A small masked image model, trained from scratch: norm groupnorm, 149.5 epochs.
Rows from block 4 of a small masked image model, named by matrix and row number. Rows with one number belong to one channel. Each number is 200 + 40 x the weight over its row's rms, rounded and kept within 0 to 999. All counts start at 0.
After each channel's rows are labels from the 100 images, of 14848, where the channel reaches its highest value: "colour at peak" is the nearest of a few named colours to the mean colour under the peak; "place" is the part of the image that holds the peak. Only what is clearly more common there than usual is listed. The data: photos of plants and fungi (iNaturalist). In brackets: how many of the 100.
# convs0: first 3x3 conv, stride 2 (model.blocks.4.convs.0.weight, 192x96x3x3, each kernel summed), inputs 0-95
# convs1: second 3x3 conv (model.blocks.4.convs.1.weight, 192x192x3x3, transposed, each kernel summed), outputs 0-191

convs0.45,229,199,176,214,229,246,208,173,205,190,212,267,219,123,196,186,236,146,200,180,223,173,227,208,212,180,181,174,161,125,201,134,230,141,57,202,185,157,232,179,172,196,135,245,188,201,232,150,205,236,194,216,149,195,181,150,138,128,199,165,131,189,122,205,188,182,164,233,195,143,178,254,165,200,171,204,217,158,132,241,239,208,142,154,224,208,258,135,162,210,187,113,172,189,150,159
convs1.45,206,180,207,170,211,225,172,247,167,202,164,245,180,161,204,150,130,204,202,218,175,212,206,199,165,191,150,219,203,154,188,150,197,172,201,203,176,164,229,141,181,205,194,249,203,231,217,236,199,207,169,208,208,177,197,306,142,139,158,170,121,168,178,224,240,242,210,212,203,181,154,128,225,203,224,149,199,189,186,222,184,203,200,211,270,144,148,106,205,73,195,193,163,171,260,240,223,147,168,122,231,149,181,243,188,175,154,189,84,124,146,156,170,261,204,205,214,70,211,160,220,173,288,125,186,168,167,225,142,204,224,152,143,86,157,250,178,231,161,173,133,152,158,168,231,251,216,184,219,211,187,172,194,184,197,197,189,118,227,191,177,140,240,140,231,200,159,221,202,183,191,267,193,204,181,193,154,203,156,192,212,196,206,98,200,180,242,185,210,180,231,241
colour at peak: pink (68)
place: bottom right (42)

convs0.24,206,148,196,196,229,216,149,167,188,176,223,211,204,193,206,256,185,168,161,234,188,226,203,226,217,289,150,196,160,245,240,185,193,188,130,202,184,196,155,137,147,174,213,210,184,189,285,194,185,132,273,177,242,206,181,175,204,175,177,194,210,192,200,227,185,140,176,209,179,243,239,297,160,174,144,173,136,197,118,182,125,73,245,176,191,164,158,137,165,128,149,170,161,156,170,181
convs1.24,195,191,172,201,191,198,172,248,225,173,186,90,209,184,103,186,175,183,234,199,199,198,169,217,203,184,165,224,210,167,174,167,154,167,327,241,174,221,227,209,199,195,194,193,233,185,126,197,200,181,182,227,223,273,254,224,229,224,165,207,253,231,202,127,182,197,223,267,237,166,243,176,230,194,221,207,211,231,191,234,259,188,227,218,222,226,245,228,209,198,200,148,241,169,189,227,261,165,218,166,165,141,190,199,191,190,169,195,126,177,167,209,204,250,331,177,175,173,96,164,178,148,208,134,139,180,177,207,197,177,210,98,115,189,132,166,177,111,203,217,134,69,164,120,228,209,220,319,191,222,182,174,219,213,253,243,206,236,183,192,226,202,214,176,191,185,178,188,204,208,152,185,248,198,174,187,238,164,209,165,205,114,125,240,263,188,203,221,225,214,168,270
colour at peak: orange (33); yellow (29)
place: centre (42)

convs0.175,194,217,169,173,208,161,168,189,198,191,102,212,256,200,180,228,217,174,177,203,81,203,185,171,180,214,167,167,146,197,149,208,133,165,238,164,216,169,98,167,200,171,182,209,248,138,169,185,206,97,181,192,177,117,136,195,189,211,212,257,199,130,197,218,220,174,150,186,164,186,219,209,203,232,215,244,242,219,231,96,81,175,135,227,163,190,148,188,176,206,178,210,212,196,215,202
convs1.175,186,201,203,152,190,228,133,97,170,231,110,228,216,158,160,169,203,121,96,199,186,215,227,138,194,168,203,167,183,292,232,188,203,165,203,134,225,157,189,172,187,162,181,207,207,195,146,210,150,251,176,191,199,84,182,205,122,179,203,196,234,95,213,197,203,113,161,204,191,204,104,132,173,195,210,174,184,182,200,196,214,183,204,213,236,164,175,184,235,164,204,199,138,212,142,212,142,158,182,173,94,198,238,210,197,203,207,168,218,199,169,177,199,209,223,175,190,181,221,154,168,63,130,136,233,200,132,142,119,204,253,155,216,149,172,200,204,220,150,166,156,259,214,233,216,212,186,165,152,174,216,181,161,186,169,176,237,151,195,203,132,162,194,208,182,152,213,231,169,177,199,212,189,115,173,179,238,192,218,192,268,247,188,129,223,151,219,151,231,139,186,226
colour at peak: black (60)
place: bottom right (66)

convs0.179,219,145,195,235,204,236,171,207,193,238,275,169,195,159,217,222,200,145,293,294,241,153,201,256,214,178,155,216,149,193,180,189,200,172,104,195,226,202,257,215,135,154,237,189,131,274,182,186,231,225,174,212,136,241,214,173,280,157,229,171,190,199,207,214,248,165,298,205,251,166,258,169,196,216,216,181,180,238,169,230,259,195,202,185,142,243,216,188,227,155,194,165,110,161,170,172
convs1.179,221,202,196,269,230,183,162,224,188,183,198,248,194,216,270,218,189,284,202,209,179,112,207,200,181,211,110,229,178,124,236,154,199,136,147,229,207,197,172,203,158,213,129,238,254,175,236,243,242,176,170,183,168,229,206,185,207,181,156,227,50,187,130,162,185,227,243,152,207,178,208,247,157,193,169,155,277,253,181,154,245,182,236,207,222,137,239,144,210,100,216,128,190,150,259,163,176,224,176,247,161,224,178,198,170,186,192,234,125,128,167,133,148,200,167,162,206,123,188,236,198,191,246,121,166,190,105,242,195,203,133,180,160,174,179,258,229,214,236,207,205,186,257,208,193,231,269,270,200,195,204,201,158,212,136,249,208,209,205,190,228,234,195,195,151,189,193,182,247,229,103,215,145,241,185,182,144,183,178,208,160,196,238,271,188,196,146,184,194,194,228,176
colour at peak: pink (49); white (45)
place: bottom right (60)

convs0.27,178,174,117,144,167,150,123,200,229,167,118,172,234,236,187,272,186,249,215,201,131,180,194,144,220,201,206,246,189,223,172,207,189,161,262,192,218,209,186,194,201,216,251,187,216,230,236,214,199,136,223,183,174,152,147,204,215,227,219,251,237,148,209,248,215,173,175,200,199,204,176,177,140,141,204,213,176,239,205,124,31,165,174,235,200,133,175,149,217,231,172,238,263,236,170,175
convs1.27,177,157,192,187,199,123,140,135,171,218,185,172,206,197,171,167,138,152,126,162,223,270,182,169,199,166,258,199,212,233,188,262,205,146,230,178,199,174,209,167,177,168,178,223,186,204,197,267,195,224,204,142,228,155,208,173,141,241,162,217,224,163,206,207,214,164,186,145,158,220,166,179,197,190,221,174,230,178,239,209,230,176,231,232,149,225,105,217,221,171,196,162,154,223,177,191,113,154,283,191,152,199,236,215,191,201,225,103,197,181,126,221,214,189,187,201,209,209,214,192,176,136,151,133,211,180,159,85,122,201,228,177,214,174,191,118,222,169,118,174,86,214,219,212,223,207,253,100,219,184,217,206,120,194,263,150,231,165,194,188,180,184,209,141,195,161,199,262,198,225,268,132,216,208,213,225,136,72,207,185,216,250,139,230,163,144,203,137,177,176,177,242
colour at peak: black (32)
place: bottom right (88)

convs0.2,197,215,265,227,152,243,214,235,243,150,124,223,189,160,218,148,220,227,316,206,259,255,288,184,166,265,257,232,179,164,147,255,157,193,298,197,140,190,170,182,200,181,197,219,179,190,133,229,235,159,202,215,217,192,173,194,250,260,188,191,183,283,205,230,193,212,207,207,178,256,223,163,198,182,258,238,138,198,275,220,207,198,242,144,197,200,183,131,149,168,165,244,167,204,224,210
convs1.2,238,188,192,170,220,191,192,208,189,277,200,237,216,163,167,149,141,184,180,138,144,196,201,195,250,144,117,225,223,202,214,179,211,163,124,325,207,152,179,166,226,194,89,206,225,182,232,242,213,210,201,129,202,221,193,135,196,191,229,246,258,113,249,229,169,257,255,193,182,271,202,88,238,238,137,193,195,181,202,195,233,192,197,273,155,178,174,195,192,160,270,138,173,192,212,193,137,180,197,185,142,127,187,156,201,220,132,132,160,174,130,163,206,174,177,178,184,171,148,143,182,228,219,146,153,191,170,256,165,179,216,143,184,125,210,210,218,176,183,206,138,208,179,168,191,223,149,219,194,173,194,251,115,215,166,177,238,196,157,179,166,243,174,119,172,158,261,222,169,178,217,223,195,170,203,213,143,201,174,198,203,186,162,125,298,245,228,144,246,186,232,195
colour at peak: brown (60)
place: bottom right (33); middle right (29)

convs0.33,168,201,209,258,187,293,202,120,203,276,167,176,193,211,208,166,207,219,178,234,231,159,224,234,155,137,200,216,203,182,307,270,245,123,207,216,239,181,147,214,203,214,116,216,173,140,229,168,188,195,194,180,181,195,150,219,157,156,203,89,172,222,203,187,220,186,175,207,207,233,218,144,223,187,204,232,213,141,237,162,146,176,163,200,261,216,268,228,127,179,230,187,175,130,258,261
convs1.33,229,161,211,209,219,206,175,229,138,173,180,202,224,213,254,74,123,201,271,69,159,189,134,194,246,210,211,194,210,202,221,183,210,183,195,240,137,231,152,179,184,159,187,179,204,122,192,168,222,194,206,194,228,298,209,168,135,228,115,163,303,120,201,288,91,207,167,213,262,211,194,209,179,172,186,196,208,167,163,142,158,160,169,172,165,217,199,217,150,216,173,146,191,170,195,160,174,142,151,231,182,168,171,172,163,231,204,174,187,163,116,230,203,228,199,222,191,225,213,168,75,188,211,166,193,222,222,219,185,188,235,181,171,240,218,222,160,203,182,238,235,164,143,177,181,201,174,247,157,183,178,249,208,237,257,137,179,243,140,219,202,159,255,207,260,164,181,160,201,192,255,246,109,164,126,164,215,231,186,240,242,197,214,136,181,193,253,209,196,174,243,209
colour at peak: grey (77)
place: bottom right (28)

convs0.3,173,224,223,157,141,149,175,181,175,204,236,197,137,245,120,224,178,4,257,175,220,194,233,184,157,194,163,210,127,174,183,148,161,149,175,152,158,166,157,139,164,205,166,225,213,154,203,180,200,184,157,193,212,226,188,196,162,200,181,214,187,222,166,191,197,180,266,154,212,225,215,156,252,266,246,150,216,214,207,214,232,249,218,196,214,211,218,263,212,209,250,275,238,163,223,189
convs1.3,223,145,203,177,221,193,178,193,186,236,188,161,135,77,232,128,167,167,154,99,127,126,107,168,198,189,157,159,183,198,167,150,180,212,234,200,223,248,161,239,238,168,89,131,167,175,235,177,206,193,81,135,210,229,191,194,137,167,165,151,185,232,192,210,198,201,137,169,205,189,178,185,232,234,177,197,206,228,185,148,219,193,191,160,186,210,247,190,158,238,204,176,221,165,218,164,174,124,268,217,209,193,223,160,180,233,131,201,234,157,207,156,182,160,188,223,217,205,219,172,107,202,220,190,202,174,208,226,158,189,213,141,233,162,139,203,204,153,202,220,99,207,170,146,205,217,223,213,175,141,197,206,111,177,258,197,172,293,176,197,185,183,101,216,191,165,186,225,163,128,187,214,123,201,191,172,197,195,227,167,167,211,124,218,277,154,252,180,146,210,239,177
colour at peak: cyan (41); white (35)
place: top right (47)

convs0.0,213,212,178,202,144,227,156,139,219,193,204,186,92,177,184,136,236,328,118,182,141,226,162,188,230,218,236,205,230,222,197,253,249,188,274,227,228,237,192,226,269,268,215,234,95,212,193,221,198,219,233,210,252,213,177,206,195,223,195,201,177,166,223,212,148,250,162,183,235,189,244,189,150,107,199,244,193,176,161,131,189,196,169,152,199,166,222,174,163,127,172,155,167,208,215,203
convs1.0,216,179,168,180,225,263,159,181,166,216,157,135,210,241,143,183,190,193,174,138,135,214,162,175,228,199,164,159,204,226,227,203,188,177,224,182,169,115,228,161,179,175,109,172,214,147,166,200,213,215,164,154,211,165,240,78,259,207,124,164,200,124,181,204,194,212,211,225,246,231,190,153,152,192,219,256,186,179,174,195,230,165,205,219,66,106,183,200,228,197,221,152,195,211,180,143,97,170,50,195,177,187,196,111,148,216,92,150,179,196,174,247,215,221,225,209,191,216,166,177,171,136,163,215,205,214,223,135,149,192,213,173,209,147,183,188,232,159,139,175,124,142,204,179,232,167,154,215,186,187,224,237,236,202,148,235,283,194,136,224,193,235,183,191,186,189,227,194,180,162,221,204,167,192,216,253,219,137,237,173,213,229,183,159,204,154,157,198,220,189,132,226
colour at peak: brown (67)
place: bottom right (97)

convs0.17,192,174,154,182,122,244,175,119,214,181,155,190,170,216,166,89,184,236,188,146,170,135,195,168,269,256,235,212,222,194,167,211,230,203,252,260,166,216,240,182,194,281,244,211,172,228,227,213,170,168,232,198,220,164,141,241,165,204,239,132,188,230,119,228,137,251,195,187,140,184,180,261,164,209,170,223,211,147,190,206,232,183,158,153,193,202,192,123,207,238,150,211,138,263,141,161
convs1.17,214,189,245,209,200,237,177,188,216,211,236,231,166,262,203,284,226,134,184,245,177,223,122,198,202,165,193,219,218,171,221,235,202,224,173,255,153,174,193,135,233,159,142,206,199,205,219,183,287,196,285,121,204,230,203,156,233,224,177,197,249,223,194,198,156,232,207,214,178,213,255,183,203,216,129,215,184,208,142,181,260,206,254,306,64,131,164,203,204,189,196,210,231,178,179,227,164,179,142,181,155,222,185,195,285,183,170,173,205,247,234,228,156,244,224,207,210,255,167,204,238,267,204,168,214,205,219,162,201,126,170,226,223,210,223,182,201,169,207,239,117,194,240,203,216,213,115,175,177,203,215,239,172,90,202,169,232,148,275,155,237,270,224,187,145,202,228,158,126,211,261,199,258,230,286,220,218,129,197,179,176,194,74,231,178,167,233,188,194,237,180,256
colour at peak: brown (63)
place: bottom right (48)

convs0.187,173,203,132,234,149,178,189,190,160,243,275,224,131,138,255,224,157,287,209,236,168,212,222,216,197,138,164,215,167,171,138,253,183,177,191,162,192,137,137,149,231,241,154,204,251,174,198,167,190,219,167,132,191,158,150,236,195,191,89,162,208,196,233,144,151,204,178,182,232,136,253,201,219,177,215,175,150,215,215,268,254,202,139,156,193,217,224,189,173,189,239,170,272,180,265,215
convs1.187,214,167,209,198,154,244,146,197,88,215,207,186,166,145,205,131,223,108,278,148,214,232,169,186,206,196,254,220,198,208,222,182,220,209,196,168,127,136,164,201,202,126,275,180,182,202,147,139,142,200,184,186,209,181,189,229,175,141,199,147,267,169,225,124,155,189,158,202,188,198,208,265,130,132,189,207,228,98,235,262,148,189,168,185,241,240,81,238,138,176,178,168,222,163,230,182,171,172,189,157,142,175,243,200,194,227,206,158,136,175,208,179,221,157,216,284,175,112,248,211,187,105,210,185,258,220,162,196,153,194,219,195,163,134,206,255,189,221,201,170,172,252,204,177,185,189,244,142,157,239,210,218,242,235,232,178,234,125,197,208,211,124,176,210,146,218,220,179,224,190,157,183,162,255,196,195,150,175,210,132,249,219,194,253,152,163,226,164,240,155,185,216
colour at peak: black (30)
place: top right (51)

convs0.180,251,201,203,120,204,190,169,167,170,164,171,232,207,204,249,214,270,282,96,199,223,165,155,186,198,110,241,222,251,206,202,167,246,198,157,234,216,187,239,204,229,209,175,228,89,179,245,159,231,273,161,205,144,228,213,218,207,194,159,216,200,186,154,206,179,139,149,219,163,217,264,213,177,181,193,271,249,170,182,194,268,154,196,140,183,241,253,163,155,204,196,116,229,239,161,176
convs1.180,216,188,180,193,223,241,199,248,98,217,178,217,164,218,215,162,207,144,215,230,175,242,172,167,204,227,118,143,198,156,175,155,218,205,191,220,125,150,170,194,173,153,187,226,220,194,165,204,199,132,198,234,223,186,221,239,198,127,216,166,245,207,179,198,197,239,212,207,217,206,197,229,187,205,42,167,217,212,259,195,203,170,177,215,211,177,139,201,126,172,174,219,231,163,201,183,95,165,159,149,187,180,203,138,158,209,118,183,165,204,196,259,195,212,196,252,171,163,212,141,158,89,238,198,235,205,177,196,119,176,112,180,187,166,103,218,208,104,117,172,237,60,210,156,224,85,198,210,180,202,206,226,186,183,197,212,224,144,188,209,189,200,131,237,138,144,203,163,169,186,165,202,147,181,188,216,168,221,206,196,194,214,187,196,149,195,121,178,190,153,183,225
colour at peak: pink (27)
place: bottom right (95)

convs0.69,188,193,169,165,198,185,160,144,208,158,154,218,184,141,145,193,147,168,205,155,198,186,219,141,215,243,108,218,169,209,235,177,175,226,120,242,173,207,237,166,147,126,190,153,200,209,201,218,196,98,148,195,254,211,225,170,182,245,206,173,228,108,184,150,212,243,163,149,221,208,207,173,178,234,142,190,201,143,62,153,186,218,206,162,231,160,253,155,189,223,214,240,145,240,158,201
convs1.69,156,174,168,200,100,241,168,179,210,197,131,220,217,229,146,185,120,191,213,199,172,184,228,188,177,143,211,188,200,341,256,199,198,156,200,192,248,207,201,191,111,217,228,230,186,119,228,223,158,291,170,167,151,157,184,160,180,178,132,189,179,165,193,189,173,152,183,214,160,141,187,201,172,153,248,176,190,159,152,139,94,207,208,150,178,181,203,117,282,179,208,124,150,176,216,142,204,256,182,210,155,160,146,232,201,169,251,198,149,163,150,166,181,216,248,125,161,213,171,223,147,181,125,145,163,129,128,141,190,227,285,146,182,214,207,206,199,239,223,159,218,250,202,216,258,277,224,176,154,124,167,152,199,206,178,190,200,150,188,145,183,228,243,177,240,212,167,205,179,173,170,204,207,165,214,142,234,186,163,184,222,233,218,206,189,228,259,180,196,207,154,227
colour at peak: white (39)
place: top left (42)

convs0.83,200,173,238,161,233,239,159,236,128,244,217,163,222,186,152,100,108,207,177,217,190,191,187,197,232,195,229,145,228,181,186,211,264,217,191,154,177,199,133,212,247,248,193,213,187,280,201,165,186,182,187,94,127,189,196,106,231,167,149,216,259,163,209,142,214,155,149,165,190,123,218,256,159,242,170,172,186,153,187,159,180,194,216,149,232,168,129,179,214,176,167,245,147,220,204,212
convs1.83,210,216,205,140,213,230,195,206,207,208,137,197,198,74,297,166,142,170,175,160,153,233,190,173,224,204,240,186,191,214,200,216,226,164,212,193,275,223,247,118,184,181,157,118,177,215,219,182,208,200,132,210,202,157,201,309,81,249,212,199,248,264,212,213,103,202,147,196,198,223,191,243,205,213,202,158,164,188,133,183,161,240,217,100,279,288,180,181,209,242,244,213,211,213,159,149,190,174,175,207,206,184,231,207,200,215,173,194,146,209,224,190,133,196,198,220,228,138,205,184,199,210,207,184,205,207,234,240,168,228,193,197,63,166,225,162,201,243,201,191,152,192,194,209,153,236,156,148,145,195,193,212,183,143,264,168,188,177,196,193,245,119,98,248,190,202,211,298,200,222,198,220,194,182,253,201,192,209,201,116,209,189,193,243,115,178,257,213,219,193,144,198
colour at peak: grey (78)
place: centre (30)

convs0.132,142,196,230,285,217,238,231,270,199,188,198,173,174,301,209,168,213,207,231,207,183,215,237,194,188,180,258,177,129,185,162,158,155,166,279,179,147,194,141,188,183,139,193,154,216,240,218,198,143,183,131,150,199,195,136,210,178,176,179,209,200,274,221,120,141,181,293,170,222,199,194,229,274,244,231,196,235,222,271,258,238,237,166,201,207,210,198,115,239,233,194,226,211,204,141,215
convs1.132,178,220,214,165,192,170,194,177,200,208,187,158,227,214,187,165,162,189,163,191,232,191,194,200,201,172,96,164,232,185,230,155,195,184,228,243,225,216,154,187,187,161,272,263,209,196,233,254,218,219,215,249,181,149,176,143,213,196,246,195,203,179,236,132,226,209,235,218,178,222,177,193,233,244,235,72,188,227,216,263,236,229,226,186,322,224,160,188,241,121,183,190,182,231,265,292,145,172,186,157,249,193,221,89,213,200,137,187,224,198,148,139,123,238,231,225,228,212,162,153,257,217,191,151,151,182,272,277,188,250,239,204,212,190,149,147,202,240,175,165,216,173,234,163,223,166,176,210,277,133,187,169,126,175,134,187,224,136,103,239,188,202,216,101,181,174,204,183,260,174,220,153,244,215,189,225,160,203,249,186,253,170,254,253,175,229,234,213,266,182,219,230
colour at peak: black (62)
place: bottom left (53); bottom right (36)

convs0.98,176,184,162,176,154,182,111,203,179,206,166,230,199,177,163,240,176,251,132,184,221,165,181,147,217,156,213,206,187,178,194,219,203,194,53,201,219,172,209,234,201,194,211,198,152,194,224,123,215,231,184,171,153,187,154,202,176,175,200,153,190,186,162,167,182,139,149,236,98,152,191,140,154,177,213,236,221,168,139,215,233,151,183,105,181,174,225,144,208,232,134,178,200,242,97,155
convs1.98,210,194,267,184,212,209,160,282,178,193,208,189,193,158,168,247,130,136,199,287,187,231,235,169,184,215,159,164,183,156,165,185,207,220,209,254,243,149,228,229,216,184,203,208,173,191,114,241,237,222,236,282,195,181,182,230,153,93,162,210,145,215,232,167,221,256,236,195,178,186,174,169,176,157,152,150,168,242,199,184,221,206,170,222,304,209,96,186,170,142,251,215,170,163,142,221,181,139,186,177,172,204,203,178,132,181,160,199,223,143,154,192,71,178,202,156,202,192,184,177,200,175,290,94,180,143,161,206,173,183,215,167,203,129,122,266,141,126,234,167,209,198,174,223,263,266,186,186,194,151,177,183,216,156,213,116,217,112,146,169,204,184,224,206,213,166,157,253,176,167,226,185,219,197,182,189,173,291,188,181,213,219,171,155,160,198,214,186,217,171,206,218
colour at peak: pink (27)
place: top right (50); bottom right (30)