Weights of a small masked image model.
Model: 9.7M parameters, arch resnet, norm groupnorm.
Training: adamw at rate 0.002, 17600 steps, batches of 384.
Rows from block 6 of a small masked image model, named by matrix and row number. Rows with one number belong to one channel. Each number is 500 + 40 x the weight over its row's rms, rounded and kept within 0 to 999. All counts start at 0. Numbers have three digits each. After the name is the row's rms in percent of the matrix's.
After each channel's rows are labels from the 100 images, of 14848, where the channel reaches its highest value: "patch colour" is the nearest of a few named colours to the mean colour under the peak. Only what is clearly more common there than usual is listed. The data: photos of plants and fungi (iNaturalist). In brackets: how many of the 100.
# convs0: first 3x3 conv (model.blocks.6.convs.0.weight, 192x192x3x3, each kernel summed), inputs 39-77
# convs1: second 3x3 conv (model.blocks.6.convs.1.weight, 192x192x3x3, transposed, each kernel summed), outputs 39-77

convs0.17 145:441498432521443514518469499530526548503521503513523554540505438523468580494380549458513502544500568511441516529542498
convs1.17 222:363429486467510486499489514489498483510500520507489493484481497475516495504489501497499503498494483483487492495504499
patch colour: pink (29)

convs0.25 086:523508458562464502513480528553512549502550447490530599530475485578474510463486578456529477549495558507458508530473478
convs1.25 062:419446527498554502496486526459524465506528559558464469423515508453562545525512497481524538503449501479548547534480498
patch colour: brown (67)

convs0.7 086:459499483521479487535459537562524558508524469502523608521490467564450564465440588493537475551495542480459516551498486
convs1.7 077:396426483459564501511489536491496473530482535487491486456520478504576503521469477505510494462471503483474522523469501
patch colour: pink (30)

convs0.131 183:496498443508505509481501471505515520504488471490431512506486434529436496492397523497501521523518507491415489504551532
convs1.131 232:359417457493542496510497478475494435491498501487514506480387467492486507498500487495507486496511498486507498511493501
patch colour: pink (34)

convs0.31 126:474462465395465484476475492533523512443480462477403509465424527483433538492455494491526481479486547552451547599412430
convs1.31 119:543520471478519474502440530494550497462514449452465509503522420492446517508463480487539442485498555490476539511412475
patch colour: brown (73)

convs0.54 128:484478481502479525510525444526530593547488551497550505540448479461544564504405512488510508538520599532467524474520512
convs1.54 160:383465493479499489484494471483489478481496495500476486486440500501501476493493511491490504490505489461495453503496498
patch colour: pink (38)

convs0.156 088:467520402453431499438526477535491447515507462495569524516507521465413481490473511522538535519462410492492522465479511
convs1.156 077:510514504580487549517503544588533476508492493482473476510494553446536489492440469495523466508515464443448447450598517
patch colour: black (44)

convs0.153 103:501536540469491477613523505538506500462479313509440556497448485546487453460441509521541514494530517456471513471519518
convs1.153 101:527503458584542502533474492477488542518468439436474479581621515461585557466527494535537457516534581511549507484487552
patch colour: brown (60)

convs0.8 081:531544462566530505540465547509496562484526449459532597521497498568456509438489553489530440513486557482458498525466478
convs1.8 065:414432515515567505533460526503539451505538580557497468454538510504566586576520500508522551557490493536554549582510519
patch colour: black (39)

convs0.169 112:535614557476478501503501480485496480554504434427541548498442517435481482515544505592502460462510442500556461455521489
convs1.169 133:517478519486463539517513494427465527536473480485530491543527534509532495499534555556532483455529516537490555507536546
patch colour: pink (25)

convs0.30 077:529532487555537489548484516493500570482504457445508612487487504575484522442505547508518424501479584459489495537460486
convs1.30 066:427442522505556496522481522504544446502537585545475494481549506497556590577548500503529538564513454597570546588506554
patch colour: black (50)

convs0.184 136:437507417539460503530501454565512509478531477524518519495523460502513544472438519421516532536506555487467526518565473
convs1.184 226:362429488484498495499492496500503499504505508510505487493469511465513508509502508492499505512497467484500485486517511
patch colour: pink (30)

convs0.72 105:515418511416515514484533506466507516519468400446461440468530538529464496497486507507490460509469469522466481495423524
convs1.72 154:446520488468436499366482490534516496531517447517500512532542473532392553511507520497507520518455546504531520519475481
patch colour: brown (68)

convs0.97 078:593580511548481496574496513534555518517457605516504495521553493519457508507471526517515492482495557500449519499488477
convs1.97 061:448486498487444446499491440538527466563481576470518511500383474536551481505495526518485473503554541484539525514507539
patch colour: pink (26)

convs0.141 108:458468515496477516429527513491483499497484507500523541516449518630594525472499514569505482525501511503539511480543408
convs1.141 116:598554453527488502478520468440487515556466471476492512503568536630575451471496495528504438453559572512500492539524483
patch colour: white (28)

convs0.95 083:538492500441464506549532468515528595516504515501529497534464495449495534523424535472509512551472560502501549491494493
convs1.95 078:401462489493549520474500463519488484441493505494525478494438477600505532501557502507499509468523507488552437551522529
patch colour: pink (36)

convs0.126 076:551554524522478493574502504561574503535497599528524499477530504534461500534479549539502508494490584492451516495495464
convs1.126 062:450458476465469469497490476522497474548490545448489512500408479505555483488489509517487458493528557509514502498482576
patch colour: pink (33)

convs0.158 071:503485496540503482409529480597490412418554513523449578495492496483480505520541503520486570509507522485452569473547452
convs1.158 055:453449445506488480549521523513494492568525491474524407491457540400575532521484513431547495488503522502521450473468564
patch colour: pink (30)

convs0.62 080:558536490404465510539524470504518576515531499522502517545449478423482533519432523459512531551471531550501573470468484
convs1.62 067:437475485498533500431495464530501490428486552478513445517466486606501509513564504509488498494539531471520425557540560
patch colour: pink (36)

convs0.19 071:492514479548474483603452527533512520493498445477492583508510497541454512442534566473528455536511572463427520527447472
convs1.19 056:446452526498560487522494526485524478517532591528520465436554516500532565545532533524543540548498506540547572567503517
patch colour: brown (66)

convs0.83 089:541496497419477508494525468544529590540552491523482507525432518432512531541443550502524532555492555548445597450488497
convs1.83 066:419462472479508498472493478541509525497490535478507448539459497584522516512564485517461514468531539504557418573530593
patch colour: pink (32)

convs0.166 240:463478446505457500439523425549511481461510483512423562518515459559448514520410519493515536525540589505458519494561451
convs1.166 367:384440471499507495505516477491495433470502502505483500495347480501481501496494499502496511507493505491503498506509478
patch colour: pink (51)

convs0.145 133:530495468460537544547501493540475550563472542490575478530473522411597563469493504537461498527533434484510471482494581
convs1.145 188:427521482434477504482491529480494494529509508502474399451522502511512497485394496499499502498465521390411415445511469
patch colour: pink (26)

convs0.15 133:479536493492485484535558483515481563507493500498531518411481470479531515523440486541487536502466628473487424508540499
convs1.15 154:443531485398431523403529499488531458449509492504492403436489462507462531500489496465520515518463419479513494531464476
patch colour: pink (46)

convs0.132 117:508546476472552535492499495634499528565463461554513475538497446446537497512509548522511525507518498483499520433513478
convs1.132 119:539536509496452443404505534503477541499459489496486486419506457495580503495384496473501491498420450445477478516389442
patch colour: grey (77)

convs0.106 073:586529496516466500574538503547589561559501600519546482537497459570495543531485561502509521525473565504520526513498508
convs1.106 064:462476482484500499455501467495447433463465506448460527490406463482562466465464471506475442441502469451487445467414508
patch colour: pink (34)

convs0.151 130:510468524486490486480448561496505506484506492466417564516424508503457545507506510487543495479500483520438526573437414
convs1.151 123:597517466504529496506468538455482451435427476432457483550547459459482499471444458479533431496507539477470546472451485
patch colour: black (58)

convs0.134 111:527470499506407498488513498500463531479447505503544544514524528498560515436407495493561474533495454467503523506527467
convs1.134 093:559602435523524531496487498421455474567460480465491499499591534596506511444420480506505443471519616415449464538546448
patch colour: pink (27)

convs0.4 097:429450464442459521501491523533494544529532474514503511454394495395434579483419523550482462526466515539475501479449543
convs1.4 106:384472474435517497459470477523537496522511526510458490499447496403508472493482512464526503482471540559477508486480500
patch colour: brown (60)

convs0.46 111:506566528449443477517493505430510467479450479539496510501471545458485455500486521498486474436537491483493506509489485
convs1.46 083:515617527525524486467491567514539556529490592511487459480517577541538483551512538489549462507590574497519534494545465
patch colour: brown (61)

convs0.91 189:498486442467468502517521463552519561490493512519464488523438489466507519517314526478509510508472604541468521494533478
convs1.91 239:368424487483507486501493485517498471511500518514510488502444504494526513511500497507494509510504507497519497520494514
patch colour: pink (37)

convs0.10 087:501518456557463513484479538574514556518537469498515613543464480578457553480474591486557491550487529490451543517474485
convs1.10 060:431464522486563499478499549485513465507507569513464466417485507464610513525490452471508526502452502463501521553434487
patch colour: black (37)

convs0.49 082:511461492422475488495510477522533540524533504538501529536465512442477537533436555473512528554487544538443580411490491
convs1.49 071:437466488482531504458502498525506510446488545478514465517450482588497530506554496524497500467541507514542434575520560
patch colour: pink (31)

convs0.82 084:459431487472484471536487503490517550479501405547503461520422539423466482531531527515550485515542505510483509522451532
convs1.82 069:453468510495512471486484485541508537536464504546520508518444500537526503493560509561519481471524537526525500513453543
patch colour: pink (30)

convs0.55 148:481487490508433510476487477503546477445502452519494549539495464588407491517473521497528505526513580469460520465572496
convs1.55 152:427429491479523518507518511453497397444491427507501491484372465533493437497447488500490486485479508465458507492517445
patch colour: grey (78)

convs0.0 164:474518443473494497499469457527497540469493519499412569488500443556419509493401555510510510517498537494459487560551490
convs1.0 186:368422470468548495495495451491496439464477555496499512482388483514498521504508486524492488489486481507517527504501486
patch colour: pink (37)

convs0.16 082:472518460559465500505495529546522538508545441475556615500485461592477531455483573492540466542482569491456498503500471
convs1.16 064:408440495470543526457470531509528518521513523525426477423541482450594531540482456484520533487442505507495544532440496
patch colour: brown (66)

convs0.18 079:522558462568494515516469531573505564513533443489528598520471492569456537463491570500550493524492510497450534523469488
convs1.18 058:412450511471546495505490532493527470539503568535473468445510508471586519521496469477503534531467519494522535543506504
patch colour: black (39)

convs0.181 109:451469515438545507484487551550481432512457490518455422486547512482439488501513516518477531497508477465465501457507513
convs1.181 119:592503451438453498443504527496488498508495483497538495550524469518431442513516469488510484525528496460518508515500483
patch colour: grey (83)

convs0.47 073:497565466589542464585440502534486514476492426469477568508491479558402516460475559495532462496486554437463530496479485
convs1.47 063:459491494515545498556456497471571457562524583508533464442515478498538550577495492550513524526507487532522566590509523
patch colour: black (58)

convs0.32 077:553558453569463503567489541585493578508529470501517585550482476565472521454481574477530492507491554488461515530471472
convs1.32 055:443465514498533470502510495470495454495524559502498465403530556479564528511508505483511540518434525502530568553459504
patch colour: brown (69)

convs0.107 220:487499445499508501451522485549519490446523372518437543493502470566477537524403525504502526519487552539462529482550456
convs1.107 287:397431453496521506501506493497506438468514437506501511495356472499457516508484495514512514507490511506504521521502480
patch colour: pink (37)

convs0.22 134:466575463518474497643539461495486533472472522504510448423445559446529453476397487506485454477462449443520454519491556
convs1.22 134:464469423501482477515515476474538556495532473530529496500563477504489555514540479511520528530509506535585527546441515
patch colour: brown (71)

convs0.52 128:388470441516494504539464492522525489543522481495619505527527521410511538468527502499507509502510472552537499415448526
convs1.52 135:422416526453507494457461453513510475473504518494442427456460496448460523512453519466489491512472464457444465397492468
patch colour: grey (93)